Weights of a small audio frame classifier: mfcc input.
Rows from block 6 of a small audio frame classifier, named by matrix and row number. Rows with one number belong to one neuron. Each number is 200 + 20 x the weight over its row's rms, rounded and kept within 0 to 999. All counts start at 0.
After each neuron's rows are labels from the 100 clips, of 14848, where the neuron reaches its highest value: "lies over" is the class under the peak. Only what is clearly more common there than usual is listed. The data: synthesized solo parts of chorales (CocoChorales). In brackets: how many of the 100, against the usual share in percent.
# fc1: MLP up (model.blocks.6.mlp.fc1.weight, 512x128), inputs 0-127
# fc2: MLP down (model.blocks.6.mlp.fc2.weight, 128x512, transposed), outputs 0-127

fc1.304,192,205,201,220,217,185,189,206,206,189,231,211,177,170,199,229,172,196,195,176,197,209,211,184,172,186,188,181,186,235,179,161,199,207,213,173,182,207,206,169,199,179,177,189,194,206,223,155,222,199,223,208,221,225,172,179,214,168,180,181,213,233,171,198,164,181,201,185,178,204,224,202,189,212,198,190,204,204,183,200,206,226,217,209,140,203,230,202,204,232,229,228,177,186,202,182,188,201,224,169,203,207,219,208,218,199,205,214,263,202,212,191,199,176,212,174,161,207,196,176,239,190,190,182,197,228,201,186
fc2.304,201,197,222,209,203,206,179,204,207,193,211,245,175,207,219,167,192,220,235,156,197,173,189,210,178,216,211,202,195,182,194,165,174,162,231,214,200,163,200,207,188,175,200,207,227,197,225,212,198,201,196,193,264,201,205,192,209,185,184,191,192,166,200,196,197,207,224,195,176,216,225,203,191,226,230,240,188,198,206,218,201,224,199,222,156,217,205,179,195,196,192,218,189,202,228,202,211,173,228,217,226,202,211,196,175,208,253,172,195,182,175,173,202,237,189,234,205,207,208,204,225,217,206,183,212,207,226,172
lies over: F#3 (43 vs 1.3); D#4 (26 vs 4.1)

fc1.54,173,214,204,185,129,173,211,210,212,194,229,211,178,195,179,179,186,184,210,209,212,185,192,191,197,203,209,177,187,195,213,204,177,177,202,218,161,181,189,227,189,238,201,214,226,199,206,179,194,190,217,200,180,201,208,189,177,203,188,188,232,233,193,233,215,204,204,197,206,206,223,240,210,203,235,198,173,185,177,155,181,206,203,194,193,228,211,193,195,200,225,203,204,224,231,220,182,193,241,177,215,227,231,191,191,186,182,221,180,192,190,197,187,194,195,178,207,237,205,181,224,191,193,156,255,232,179,197
fc2.54,183,161,197,247,185,225,233,193,189,215,200,192,195,207,214,198,196,241,209,192,199,204,192,199,201,206,189,221,191,224,237,198,205,169,205,242,253,161,209,218,219,180,201,201,197,207,216,171,209,179,194,174,237,220,181,230,220,192,235,198,192,156,183,210,194,173,228,188,224,238,200,230,204,195,200,199,180,201,193,190,177,228,233,213,198,176,195,235,207,233,213,246,185,222,213,203,189,224,208,176,206,228,190,202,202,187,189,195,182,196,193,184,191,203,214,176,191,191,240,236,216,210,187,193,196,198,190,179
lies over: A#5 (58 vs 0.4); F#5 (40 vs 2.7)

fc1.444,210,246,201,179,167,201,174,212,195,193,205,176,191,209,193,200,193,224,200,200,241,224,271,207,202,214,196,211,220,251,201,186,203,204,215,202,217,159,221,190,216,262,193,232,188,209,200,206,215,192,219,221,191,243,211,173,211,189,203,202,221,227,235,225,186,209,197,179,222,197,227,174,210,222,210,193,189,208,192,195,218,211,199,161,189,194,225,201,223,246,176,234,204,186,235,226,223,192,203,215,191,208,186,194,186,209,195,195,190,224,225,214,210,201,195,192,177,203,216,195,205,213,202,188,198,175,216,226
fc2.444,214,156,213,187,140,218,234,201,178,219,220,164,201,222,196,208,200,208,181,204,233,155,249,197,199,230,225,224,157,174,194,207,193,193,211,192,194,189,206,205,184,195,191,231,235,220,228,172,237,187,203,190,188,185,196,194,198,180,198,189,226,184,221,202,201,193,209,168,229,173,217,202,213,204,216,200,170,207,220,191,198,178,183,237,201,172,215,199,206,196,199,194,199,221,180,227,204,188,184,197,214,227,211,210,210,203,217,176,218,225,218,232,216,221,218,206,206,210,191,235,211,184,220,167,197,200,197,156
lies over: F#4 (49 vs 3.2)

fc1.188,170,204,184,183,231,217,175,198,202,189,195,199,180,214,211,168,218,182,199,211,202,212,227,188,211,192,198,230,176,206,161,204,206,243,180,253,156,233,215,222,179,230,201,221,212,189,213,250,213,225,198,181,209,232,221,217,190,226,186,211,199,208,201,229,190,204,179,206,216,231,197,181,214,218,209,209,172,179,172,197,236,225,202,241,204,194,176,207,210,210,247,192,193,221,204,192,186,229,178,181,204,238,194,198,205,216,220,214,212,203,236,223,212,197,220,197,234,210,183,193,206,219,232,207,212,198,205,209
fc2.188,215,184,237,177,170,193,176,233,191,197,198,241,223,205,213,211,182,197,224,209,212,204,209,190,217,208,182,218,242,208,187,188,204,209,190,242,196,198,213,160,176,189,214,199,205,183,214,201,195,197,224,162,185,180,206,193,185,204,242,199,193,223,210,209,167,187,234,157,198,210,194,171,211,205,195,181,192,177,203,184,166,229,179,193,184,178,184,193,208,192,202,202,223,178,224,198,207,189,214,239,219,221,175,192,231,203,217,188,193,176,220,207,212,229,204,200,244,202,206,219,260,238,180,228,179,177,189,210
lies over: F#4 (59 vs 3.2)

fc1.369,136,173,198,198,188,163,190,222,228,233,215,229,214,213,199,218,213,201,219,240,197,177,189,182,203,224,192,234,204,213,205,200,201,168,173,176,179,161,192,198,206,218,179,204,204,222,186,214,232,201,232,244,212,217,216,209,188,176,202,174,178,202,218,224,201,186,182,193,205,226,177,200,201,226,217,193,191,246,226,220,202,211,175,193,195,192,214,188,190,216,204,241,215,198,226,203,222,192,218,206,204,219,211,174,170,210,213,192,204,206,193,242,168,216,214,213,163,193,195,213,189,205,203,190,254,207,203,209
fc2.369,212,208,215,194,187,197,194,158,204,177,179,197,211,208,209,211,229,220,203,254,201,220,194,174,196,195,214,207,188,191,208,192,201,191,167,160,213,175,195,177,212,222,156,233,196,187,209,210,247,237,213,200,205,201,205,193,165,207,194,175,182,199,180,215,237,174,217,191,209,208,214,195,217,204,203,217,211,211,199,190,191,187,176,204,212,167,184,186,190,212,194,187,196,171,159,191,215,219,152,203,196,201,228,182,234,185,165,199,192,173,212,228,214,185,172,160,180,222,190,208,176,206,175,167,205,204,215,150
lies over: F4 (39 vs 3.3)

fc1.77,198,243,233,223,194,175,213,181,206,216,217,218,214,223,196,212,195,136,170,211,194,220,186,193,204,182,161,214,178,219,204,184,204,170,172,220,183,205,194,210,206,195,220,267,215,158,194,212,192,196,197,214,217,205,222,220,209,183,214,171,216,184,181,216,222,187,192,197,171,175,205,206,206,201,201,222,207,193,214,155,201,233,187,197,151,238,191,194,196,237,185,183,186,189,182,229,204,195,231,211,219,197,214,184,194,204,200,180,232,198,222,189,197,155,198,195,211,196,188,195,219,224,218,202,185,219,195,187
fc2.77,198,178,204,214,196,190,212,243,217,173,213,204,168,230,166,156,260,169,195,201,171,187,208,183,200,178,222,219,205,201,208,193,199,211,200,189,236,205,203,175,178,200,192,193,231,216,176,210,204,207,192,200,177,214,224,214,180,228,199,200,217,188,182,223,217,214,199,189,194,217,208,207,200,185,217,144,212,197,177,159,218,158,172,195,186,242,221,210,199,185,202,212,197,209,185,203,183,184,180,196,187,226,211,214,229,212,189,230,213,172,220,203,200,225,249,201,173,197,238,213,216,210,178,197,183,209,206,220
lies over: A#5 (38 vs 0.4)

fc1.222,210,238,196,205,188,206,187,238,200,198,184,225,164,213,219,216,196,183,229,197,200,186,243,193,211,215,190,212,196,166,233,213,222,165,198,174,257,214,211,206,197,188,162,209,188,237,187,214,209,192,209,221,198,199,189,164,185,203,199,214,183,205,166,195,235,207,214,164,186,222,236,233,208,219,201,232,215,210,223,203,207,172,196,184,201,205,237,185,206,154,211,188,202,183,181,208,184,192,244,158,198,196,180,202,187,199,194,201,175,197,200,204,210,191,208,211,165,229,192,218,165,198,219,199,193,209,166,202
fc2.222,175,152,219,183,231,176,189,225,185,207,199,215,224,168,226,152,202,218,186,203,170,213,172,193,207,192,200,162,205,196,202,215,233,192,178,219,201,225,212,212,229,184,192,194,204,199,214,258,178,207,209,211,178,202,186,185,238,226,174,195,181,192,218,232,209,206,192,228,188,227,210,186,230,183,217,201,197,214,185,217,220,209,207,206,213,161,199,197,194,212,194,192,214,189,201,184,151,213,249,226,188,197,187,181,211,171,160,209,173,173,193,179,209,191,167,183,215,191,176,209,185,208,214,196,219,202,215,219
lies over: A#5 (85 vs 0.4)

fc1.258,213,183,209,183,203,205,186,209,205,203,169,211,157,222,193,179,187,225,185,188,186,228,192,216,195,166,202,195,208,219,203,188,157,205,187,197,203,182,185,226,224,162,186,219,178,221,204,186,226,204,193,209,154,181,211,226,204,263,205,195,205,211,214,200,206,190,251,213,223,187,196,211,196,211,216,229,183,175,225,213,205,218,179,199,194,223,244,220,199,197,209,190,191,190,194,251,199,204,193,211,240,200,190,215,213,225,206,221,220,212,205,195,203,205,189,245,228,188,191,185,250,197,190,203,186,192,194,253
fc2.258,194,210,188,185,205,203,195,184,214,203,214,207,210,222,199,201,219,218,179,206,176,198,211,196,219,197,197,164,224,163,181,184,169,199,213,193,198,181,204,198,223,228,189,177,130,188,201,209,213,164,174,233,191,202,203,187,225,195,175,218,200,192,219,194,190,197,195,209,213,171,161,176,216,192,213,160,213,174,190,203,164,219,193,190,198,213,184,187,219,221,186,181,188,226,198,184,196,192,225,160,180,196,200,214,191,213,191,180,201,205,181,197,185,232,216,230,221,198,181,164,206,141,206,199,218,150,207,147
lies over: F#3 (84 vs 1.3)

fc1.415,209,237,222,224,230,215,202,192,197,210,198,207,202,222,216,152,205,182,202,192,207,205,190,196,198,209,215,213,186,227,210,219,198,235,187,208,209,204,216,248,236,182,210,196,164,187,172,193,163,143,216,238,213,222,176,197,153,192,200,193,181,207,164,204,172,185,230,192,195,217,204,186,202,197,219,205,216,213,197,192,197,222,192,194,179,188,181,228,186,204,192,171,170,202,170,225,210,144,222,175,192,194,214,173,222,218,196,168,215,177,198,202,182,211,197,208,169,226,208,201,196,215,224,199,202,235,218,212
fc2.415,201,167,226,183,246,222,211,213,190,192,197,195,179,201,203,203,199,171,205,209,201,218,191,212,155,247,172,190,179,192,215,226,195,186,227,220,217,185,187,138,204,163,205,184,211,213,224,195,179,207,196,221,222,189,173,205,213,210,189,190,169,195,188,202,174,175,226,150,217,215,172,222,217,195,236,201,193,250,189,190,202,177,214,214,197,190,199,180,185,199,189,198,202,192,193,221,159,220,198,237,179,189,192,207,204,190,181,233,180,205,219,185,184,201,218,213,183,246,213,178,194,211,217,197,190,222,179,208
lies over: A#4 (94 vs 4.2)

fc1.262,236,232,222,177,212,207,202,186,224,185,225,161,160,165,231,192,206,218,221,218,179,202,190,191,194,204,178,192,177,193,170,226,185,219,185,172,235,203,168,167,200,163,224,209,201,172,204,214,198,205,158,198,183,221,142,205,180,177,192,203,210,228,213,188,192,180,202,211,187,178,189,216,221,233,235,209,194,221,187,181,199,220,182,196,211,186,211,243,198,187,200,210,159,206,223,175,195,203,210,232,184,201,189,207,189,165,189,203,182,177,204,203,208,206,197,192,211,202,169,206,190,184,198,191,235,217,197,235
fc2.262,188,164,229,179,232,201,192,208,182,227,230,167,234,226,204,214,191,193,194,229,196,226,198,235,224,192,249,190,184,193,182,198,207,217,209,189,196,209,175,250,251,188,240,181,205,195,203,195,211,190,175,204,194,186,202,201,180,177,212,222,210,191,203,190,219,197,192,202,229,178,203,226,204,223,240,188,218,214,225,197,196,221,189,173,205,156,206,205,163,163,212,204,195,199,166,191,236,203,211,185,193,213,180,232,211,188,221,195,191,168,205,190,204,194,231,205,199,181,177,189,173,172,194,200,223,213,185,233
lies over: F4 (80 vs 3.3)

fc1.150,190,225,199,221,180,189,229,247,205,178,201,199,201,212,189,208,183,205,182,199,114,198,206,212,223,196,205,214,217,173,191,199,212,238,186,190,198,218,199,175,186,216,159,223,193,210,203,177,189,203,189,173,157,183,207,195,209,154,211,212,187,224,192,223,165,193,218,166,218,227,217,201,227,191,181,184,179,201,176,222,200,213,197,198,201,175,242,237,218,190,202,215,172,229,198,179,196,224,216,208,183,229,190,220,193,197,198,176,189,204,197,210,216,200,185,163,208,215,221,187,200,178,186,232,202,206,228,204
fc2.150,182,188,201,182,212,225,186,182,199,195,203,207,202,242,185,192,175,221,205,174,159,204,212,225,221,217,185,243,217,233,224,210,187,206,199,209,227,207,174,209,209,206,224,162,231,191,196,164,203,214,207,200,193,205,213,255,211,192,167,202,210,206,213,160,202,205,231,221,202,215,179,208,172,163,181,199,191,251,204,232,235,195,173,195,193,207,215,178,205,229,212,181,198,166,176,197,212,186,225,214,171,224,198,201,219,223,216,203,189,197,183,201,232,161,210,203,221,200,205,187,223,220,204,215,226,214,211,229
lies over: F#3 (46 vs 1.3); A#3 (42 vs 2.9)

fc1.481,192,195,215,218,192,184,202,238,206,191,166,255,207,203,203,229,216,206,201,204,164,214,179,227,183,209,175,200,243,193,185,175,219,239,202,232,206,199,180,204,211,166,198,213,202,189,184,172,182,206,185,194,207,198,205,224,209,188,209,221,248,210,199,212,215,178,209,211,202,187,182,207,210,222,215,182,197,197,162,197,157,166,205,184,191,216,284,195,181,217,206,194,204,193,176,200,220,195,190,221,158,202,192,205,200,198,181,198,200,200,181,208,184,206,186,176,214,183,219,176,218,177,182,245,210,231,203,200
fc2.481,176,149,204,230,205,199,198,167,184,188,233,191,209,214,200,219,195,204,170,202,184,178,190,184,212,213,244,209,209,177,208,190,158,167,185,221,231,210,215,160,196,198,207,180,216,181,210,186,179,211,184,184,214,212,193,147,228,195,225,192,212,170,201,198,218,216,200,214,189,166,230,189,195,175,213,183,193,209,179,161,234,206,208,192,172,248,204,188,199,200,222,172,212,202,200,209,180,193,190,221,178,228,186,204,193,235,198,228,183,187,169,190,192,214,188,229,243,170,199,184,204,185,202,222,207,208,185,188
lies over: F#3 (92 vs 1.3)

fc1.458,188,174,169,219,185,211,214,206,226,166,206,207,182,241,194,183,165,193,222,164,215,190,170,212,199,201,198,178,190,193,200,195,188,202,227,192,216,203,215,189,181,203,168,201,207,216,221,216,220,178,233,213,219,219,184,182,209,166,195,173,189,200,180,237,231,211,230,182,201,220,217,219,187,228,176,212,202,236,183,178,209,175,190,185,211,200,210,202,190,181,200,206,151,156,204,216,240,162,180,228,208,210,176,197,216,214,176,214,193,187,186,183,171,210,170,208,196,207,204,205,233,207,220,211,189,185,197,257
fc2.458,165,228,221,168,208,170,213,180,223,183,199,171,211,142,240,185,217,221,200,176,241,169,187,189,194,218,188,195,214,189,213,190,228,206,205,160,193,207,199,223,209,197,196,198,209,220,194,237,210,196,182,214,178,180,198,210,170,219,167,172,174,191,197,191,184,225,165,174,184,200,182,195,200,179,183,214,200,218,179,173,208,199,195,183,170,172,216,188,194,201,189,211,214,178,202,200,165,223,191,185,214,252,201,184,177,212,206,179,198,158,184,196,219,184,181,176,217,189,182,200,204,186,191,205,235,204,237,182
lies over: A3 (94 vs 2.5)

fc1.462,171,222,206,221,199,182,232,204,184,197,224,208,220,197,181,213,201,222,174,216,203,173,217,219,226,220,228,178,188,239,217,190,227,198,179,198,219,188,205,217,204,207,216,187,239,218,174,197,225,217,223,182,220,200,181,197,165,208,193,217,199,206,199,193,231,178,194,195,180,205,150,170,183,216,213,187,178,184,210,166,197,205,205,191,196,190,247,208,191,168,203,152,266,217,204,220,227,211,221,204,226,215,195,201,204,216,186,174,194,226,208,205,201,216,207,159,231,217,180,203,224,199,184,176,202,209,185,171
fc2.462,181,247,194,245,167,191,243,186,169,171,228,180,205,237,201,181,214,211,178,225,188,202,208,214,214,169,183,164,184,217,188,220,218,204,231,187,245,208,206,199,154,207,179,202,184,214,204,202,203,198,192,212,185,215,213,269,177,178,184,169,184,218,206,226,191,203,195,195,178,163,173,180,189,195,224,215,202,197,212,207,232,198,198,191,200,147,211,208,221,192,219,178,217,188,226,190,189,197,211,176,188,206,203,206,197,190,201,201,187,210,198,181,203,163,200,192,163,187,208,210,191,216,213,180,206,208,185,180
lies over: F4 (100 vs 3.3)

fc1.24,221,192,149,198,230,173,158,181,214,197,193,192,172,228,230,193,220,183,223,206,195,186,193,202,175,209,242,185,214,231,197,164,191,226,199,200,150,215,204,181,224,188,199,233,230,181,197,165,205,182,196,211,203,198,243,219,188,219,218,203,210,216,219,217,173,203,210,185,195,213,203,186,180,199,189,187,197,204,238,175,199,204,213,171,176,204,228,213,201,192,243,194,171,204,173,199,217,215,200,201,224,231,200,202,174,212,219,235,225,180,209,212,190,229,206,235,194,190,188,217,175,238,185,182,194,201,193,179
fc2.24,193,195,234,182,210,231,203,220,183,219,182,246,185,228,213,199,189,172,244,220,226,174,172,213,193,161,188,200,166,182,189,209,207,207,196,194,180,184,217,189,214,213,206,207,244,167,232,184,178,207,219,177,184,201,214,173,221,201,180,206,233,210,197,182,197,209,225,194,211,196,187,204,204,172,166,214,184,226,175,169,201,171,198,188,209,223,204,208,244,170,182,183,204,225,200,220,183,198,221,227,229,205,214,190,201,185,222,177,205,180,185,189,198,212,177,195,242,200,218,165,244,224,223,208,196,185,189,198
lies over: F#4 (100 vs 3.2)

fc1.237,218,178,214,224,170,232,198,204,223,223,207,197,191,196,227,199,222,206,198,230,189,189,206,213,203,195,226,174,185,200,219,221,189,187,200,192,226,209,182,234,198,189,226,178,223,221,179,226,164,219,180,193,196,198,184,211,172,221,192,146,178,189,207,227,167,208,213,190,192,167,198,228,233,188,181,251,236,215,215,211,200,249,215,210,206,226,209,205,224,194,209,191,216,239,213,197,187,196,215,227,212,196,245,223,198,230,185,160,231,217,217,193,223,175,188,202,196,216,186,214,217,201,210,173,177,201,208,200
fc2.237,204,204,197,216,183,190,195,196,188,179,186,185,190,200,218,217,207,229,177,198,187,233,213,189,220,203,190,229,200,222,200,233,174,207,200,188,190,170,187,190,185,212,182,161,229,215,215,180,162,185,177,194,211,190,200,196,207,240,212,215,160,232,213,137,196,177,213,178,207,185,185,210,206,181,202,136,191,243,216,179,205,180,201,227,227,216,195,196,164,191,193,190,181,211,192,208,233,186,180,199,204,208,220,222,205,194,198,213,172,172,227,224,178,191,226,201,184,180,218,215,220,177,190,196,191,239,174,229
lies over: C#5 (30 vs 3.5); B3 (27 vs 2.9)

fc1.275,217,204,211,212,203,204,234,186,208,182,204,176,219,196,212,216,198,202,204,195,254,189,203,216,229,198,220,205,223,244,183,233,209,211,205,155,213,190,195,187,184,202,198,193,203,199,186,182,211,229,210,214,219,183,187,175,180,187,188,198,177,207,204,178,201,221,178,191,197,214,156,200,202,193,212,212,222,201,171,185,199,190,211,204,212,217,201,177,203,223,184,215,216,205,207,213,207,158,229,224,209,205,212,184,127,202,194,199,176,209,192,191,216,169,216,193,279,247,177,192,211,207,198,238,212,224,209,186
fc2.275,197,222,176,241,232,191,215,218,212,182,236,221,194,231,223,195,185,208,173,194,218,198,211,185,206,217,215,179,243,191,194,205,197,241,237,251,192,184,206,214,183,222,245,201,203,212,240,174,197,217,220,207,227,209,202,220,220,202,210,223,192,199,215,198,194,185,247,235,217,139,203,199,198,203,209,219,180,206,178,245,218,215,220,220,188,189,212,211,186,210,210,200,197,209,213,213,172,182,244,209,215,190,222,177,177,192,221,208,202,219,194,201,193,209,171,236,188,183,201,214,215,208,200,208,221,205,207,209
lies over: F4 (87 vs 3.3)

fc1.154,200,203,203,225,199,206,199,176,197,213,195,174,196,192,211,211,195,201,192,199,206,202,211,169,171,198,197,161,216,197,211,181,208,197,216,174,184,214,190,200,218,223,173,215,216,160,173,217,163,200,195,162,179,189,195,228,170,223,192,210,180,234,216,217,209,220,212,187,223,233,199,209,180,230,227,231,200,206,191,202,168,180,189,226,245,216,197,170,202,199,184,196,185,206,151,204,221,220,213,191,209,200,215,192,216,194,250,217,226,204,216,168,227,232,209,172,234,170,196,181,205,258,168,192,193,211,206,197
fc2.154,189,191,203,229,196,208,222,193,181,208,222,196,182,172,190,186,185,172,204,190,198,166,206,225,205,211,224,194,167,228,196,203,203,202,166,220,183,160,179,188,173,179,179,184,197,193,185,211,153,224,201,166,204,182,190,238,222,187,173,161,196,202,224,207,196,181,184,185,230,227,192,236,224,210,209,180,210,234,209,169,251,215,192,169,208,219,192,221,206,170,225,186,232,231,215,214,238,196,168,200,199,208,241,210,197,197,191,182,220,226,183,219,177,211,196,174,195,194,207,188,178,200,197,211,186,229,208,202
lies over: silence (52 vs 12.5)

fc1.173,182,189,182,221,195,192,197,220,194,230,192,210,197,224,210,215,222,185,205,206,184,207,205,213,195,179,239,201,200,184,172,193,177,199,189,196,163,208,245,212,198,211,204,179,218,186,219,199,196,187,253,195,213,203,199,159,198,185,221,201,234,210,204,176,196,215,222,187,215,210,192,198,189,228,202,192,186,204,263,203,198,216,220,215,183,246,172,201,140,164,181,199,222,226,204,177,188,202,180,188,209,189,212,232,168,194,199,194,200,209,221,245,209,239,231,180,202,178,205,198,181,231,199,194,238,224,195,202
fc2.173,225,214,221,191,181,211,198,155,183,237,203,195,177,215,190,202,222,209,184,177,214,200,197,202,199,188,149,231,189,189,183,226,204,186,239,207,155,198,193,210,233,211,214,207,200,261,183,215,199,220,217,222,154,185,206,202,235,187,188,198,235,190,228,179,188,181,216,192,212,195,197,197,210,179,201,203,204,213,226,166,196,199,155,195,182,193,244,232,208,159,216,169,191,193,210,227,198,191,199,221,183,203,205,182,229,174,174,193,168,226,211,199,203,205,209,196,209,210,217,208,204,181,179,192,209,194,218,173
lies over: silence (100 vs 12.5)

fc1.485,210,180,223,214,209,223,210,216,218,210,224,247,180,213,168,190,216,220,211,236,207,190,208,181,220,158,212,225,209,192,232,212,212,205,188,198,189,164,220,211,214,189,219,206,194,215,216,200,229,207,228,148,229,206,263,179,190,216,201,235,196,186,209,193,183,185,230,227,192,222,200,239,205,184,194,191,190,181,186,219,196,202,187,225,166,164,207,235,184,182,208,185,228,210,192,213,204,229,204,218,198,204,216,201,192,171,208,217,193,187,197,205,193,223,214,231,243,196,197,199,158,200,217,221,189,200,227,207
fc2.485,184,204,172,226,224,210,205,206,167,195,213,187,237,168,179,202,195,203,238,214,224,215,228,211,201,196,209,200,180,219,205,236,223,194,230,185,204,203,194,235,230,177,218,220,185,207,178,188,221,182,208,232,182,188,219,205,176,170,195,167,227,205,212,195,205,218,202,182,211,230,210,183,186,182,180,213,188,230,241,217,178,197,168,202,198,176,213,198,258,201,208,219,209,205,230,215,181,181,205,183,166,208,180,222,204,195,226,183,201,200,232,231,191,230,201,216,190,198,222,159,190,196,202,216,172,180,244,197
lies over: C#5 (68 vs 3.5); silence (30 vs 12.5)

fc1.203,221,211,232,154,191,226,190,188,205,206,202,188,187,207,196,190,201,202,175,192,179,209,204,216,168,197,208,164,196,218,218,163,258,178,212,181,223,222,212,210,231,158,195,191,176,206,223,216,211,206,192,183,212,217,193,203,231,257,181,181,165,225,179,193,221,182,219,214,240,197,189,204,224,244,189,188,203,241,192,218,235,214,225,193,190,216,194,169,198,185,208,205,185,205,170,209,172,173,219,179,192,210,197,194,208,191,195,198,199,218,198,189,221,161,201,172,197,196,184,216,204,191,166,179,219,198,206,185
fc2.203,230,196,180,193,191,183,203,184,246,207,196,204,192,207,187,204,215,199,217,156,187,213,197,188,213,207,198,192,212,195,178,185,199,211,190,217,223,202,158,194,207,195,245,186,232,203,182,164,198,193,213,176,197,212,191,172,193,196,203,189,152,220,226,182,231,201,224,222,215,177,158,200,227,227,183,152,183,199,216,181,173,182,222,206,209,203,195,209,186,192,178,248,189,209,216,240,176,204,180,266,184,208,167,196,206,167,208,187,184,173,204,202,180,219,172,194,234,197,225,204,197,216,198,202,209,194,205,202
lies over: A#4 (32 vs 4.2)

fc1.189,200,227,168,183,194,207,213,200,194,209,213,209,161,221,178,173,202,214,174,183,202,227,194,215,198,188,205,165,227,204,222,214,175,180,212,213,237,193,221,217,195,219,224,193,202,232,207,241,241,237,192,220,219,227,231,181,197,228,208,174,201,220,207,214,227,197,207,220,213,225,198,238,195,208,181,200,241,221,193,213,185,200,179,184,195,221,192,206,170,205,232,181,193,187,192,184,228,223,208,227,167,213,187,166,190,156,197,186,211,190,203,228,217,203,216,201,212,199,241,186,219,226,180,199,207,190,166,163
fc2.189,176,188,200,169,187,187,213,184,223,189,177,201,246,163,149,211,234,180,177,175,203,174,183,206,204,165,205,173,155,217,175,200,226,200,198,218,204,185,201,209,163,198,220,215,225,179,184,165,229,184,201,232,202,207,199,204,221,220,214,220,187,203,221,180,204,212,178,229,181,231,209,186,237,200,210,207,216,191,198,226,215,175,202,207,238,242,183,173,232,210,181,188,191,221,175,167,199,214,208,205,204,202,201,221,220,185,194,223,202,185,196,211,195,185,189,199,234,200,206,202,191,192,229,217,186,173,163,194
lies over: F#3 (34 vs 1.3)

fc1.402,192,187,162,207,205,225,228,212,224,192,222,207,235,180,196,184,220,172,223,224,224,220,208,200,191,210,201,222,216,256,216,222,240,197,222,207,196,201,216,205,215,188,214,209,207,179,179,192,201,187,204,182,198,224,232,177,218,184,202,240,232,216,208,209,218,191,208,191,201,203,211,174,208,221,159,219,204,177,191,210,199,211,212,177,171,210,215,179,224,218,173,206,207,207,199,204,189,244,226,186,237,184,217,202,218,232,237,216,235,214,200,219,194,227,208,200,216,200,203,176,204,201,228,188,203,180,270,191
fc2.402,176,222,180,196,217,207,215,198,229,206,238,207,191,223,184,173,183,205,198,191,200,194,203,219,185,201,221,177,175,188,195,226,175,197,179,172,173,187,224,204,203,186,187,180,184,201,222,184,249,211,197,194,180,186,209,152,215,224,176,141,203,196,170,188,213,234,220,196,219,149,217,199,206,201,191,178,214,191,238,196,206,180,214,181,175,208,190,223,241,214,187,159,189,178,218,195,191,200,160,220,181,227,198,210,183,205,207,193,194,191,205,185,225,211,233,180,230,186,186,212,186,198,244,185,179,184,201,190
lies over: F#3 (79 vs 1.3)

fc1.447,193,161,214,183,213,193,191,199,202,185,178,220,225,194,188,227,207,221,185,194,208,224,232,172,211,230,192,217,224,192,192,216,230,178,228,196,232,158,191,185,209,177,205,205,208,207,208,195,188,260,204,184,205,209,193,226,218,224,203,223,153,182,180,186,215,208,196,205,212,199,194,198,227,225,213,207,163,190,209,177,214,186,212,245,186,211,205,220,231,201,227,194,186,210,215,239,204,200,216,233,215,232,206,179,211,192,217,181,210,186,145,224,206,214,238,194,216,197,200,196,156,189,203,197,183,193,241,202
fc2.447,209,226,174,186,156,184,153,196,215,193,173,213,187,215,178,187,206,182,198,187,206,216,225,184,215,221,233,157,191,217,202,198,196,225,184,189,215,180,173,195,183,186,194,177,193,183,210,198,213,198,205,208,187,208,193,209,166,214,172,172,163,225,222,186,219,206,214,223,194,185,215,188,205,192,217,179,175,192,198,158,192,218,193,183,149,203,211,203,178,197,230,250,184,205,180,242,204,200,186,185,164,190,178,223,183,225,199,198,177,182,150,214,184,194,170,180,180,203,214,225,170,195,205,216,183,216,221,202
lies over: A3 (34 vs 2.5)

fc1.263,164,223,180,223,209,204,185,189,194,227,243,196,170,215,228,214,159,197,192,175,205,178,166,191,235,201,184,209,180,204,226,185,200,196,234,212,229,190,192,194,229,164,178,208,184,190,225,182,204,203,229,202,204,223,168,222,231,159,183,215,202,208,164,208,223,150,228,198,188,211,216,225,177,207,221,218,191,200,223,196,221,187,180,180,186,191,210,205,214,190,187,228,209,193,193,193,183,201,207,180,203,182,218,198,226,193,172,229,184,214,211,200,186,227,188,212,239,167,191,208,194,173,216,227,174,189,238,197
fc2.263,178,204,229,187,177,174,227,174,193,168,222,212,209,227,256,213,263,193,178,163,199,191,200,204,223,196,233,183,209,187,193,190,199,194,214,219,190,193,187,206,191,221,179,210,167,184,186,207,182,212,211,206,234,217,184,189,199,176,236,166,191,183,201,195,195,185,192,189,193,177,195,217,206,187,165,202,210,181,169,190,188,197,195,210,166,228,201,188,204,218,193,199,213,198,213,153,229,168,229,205,185,225,192,192,208,244,209,192,205,163,167,210,182,197,218,220,192,151,224,208,212,177,190,208,220,209,210,196
lies over: A3 (54 vs 2.5)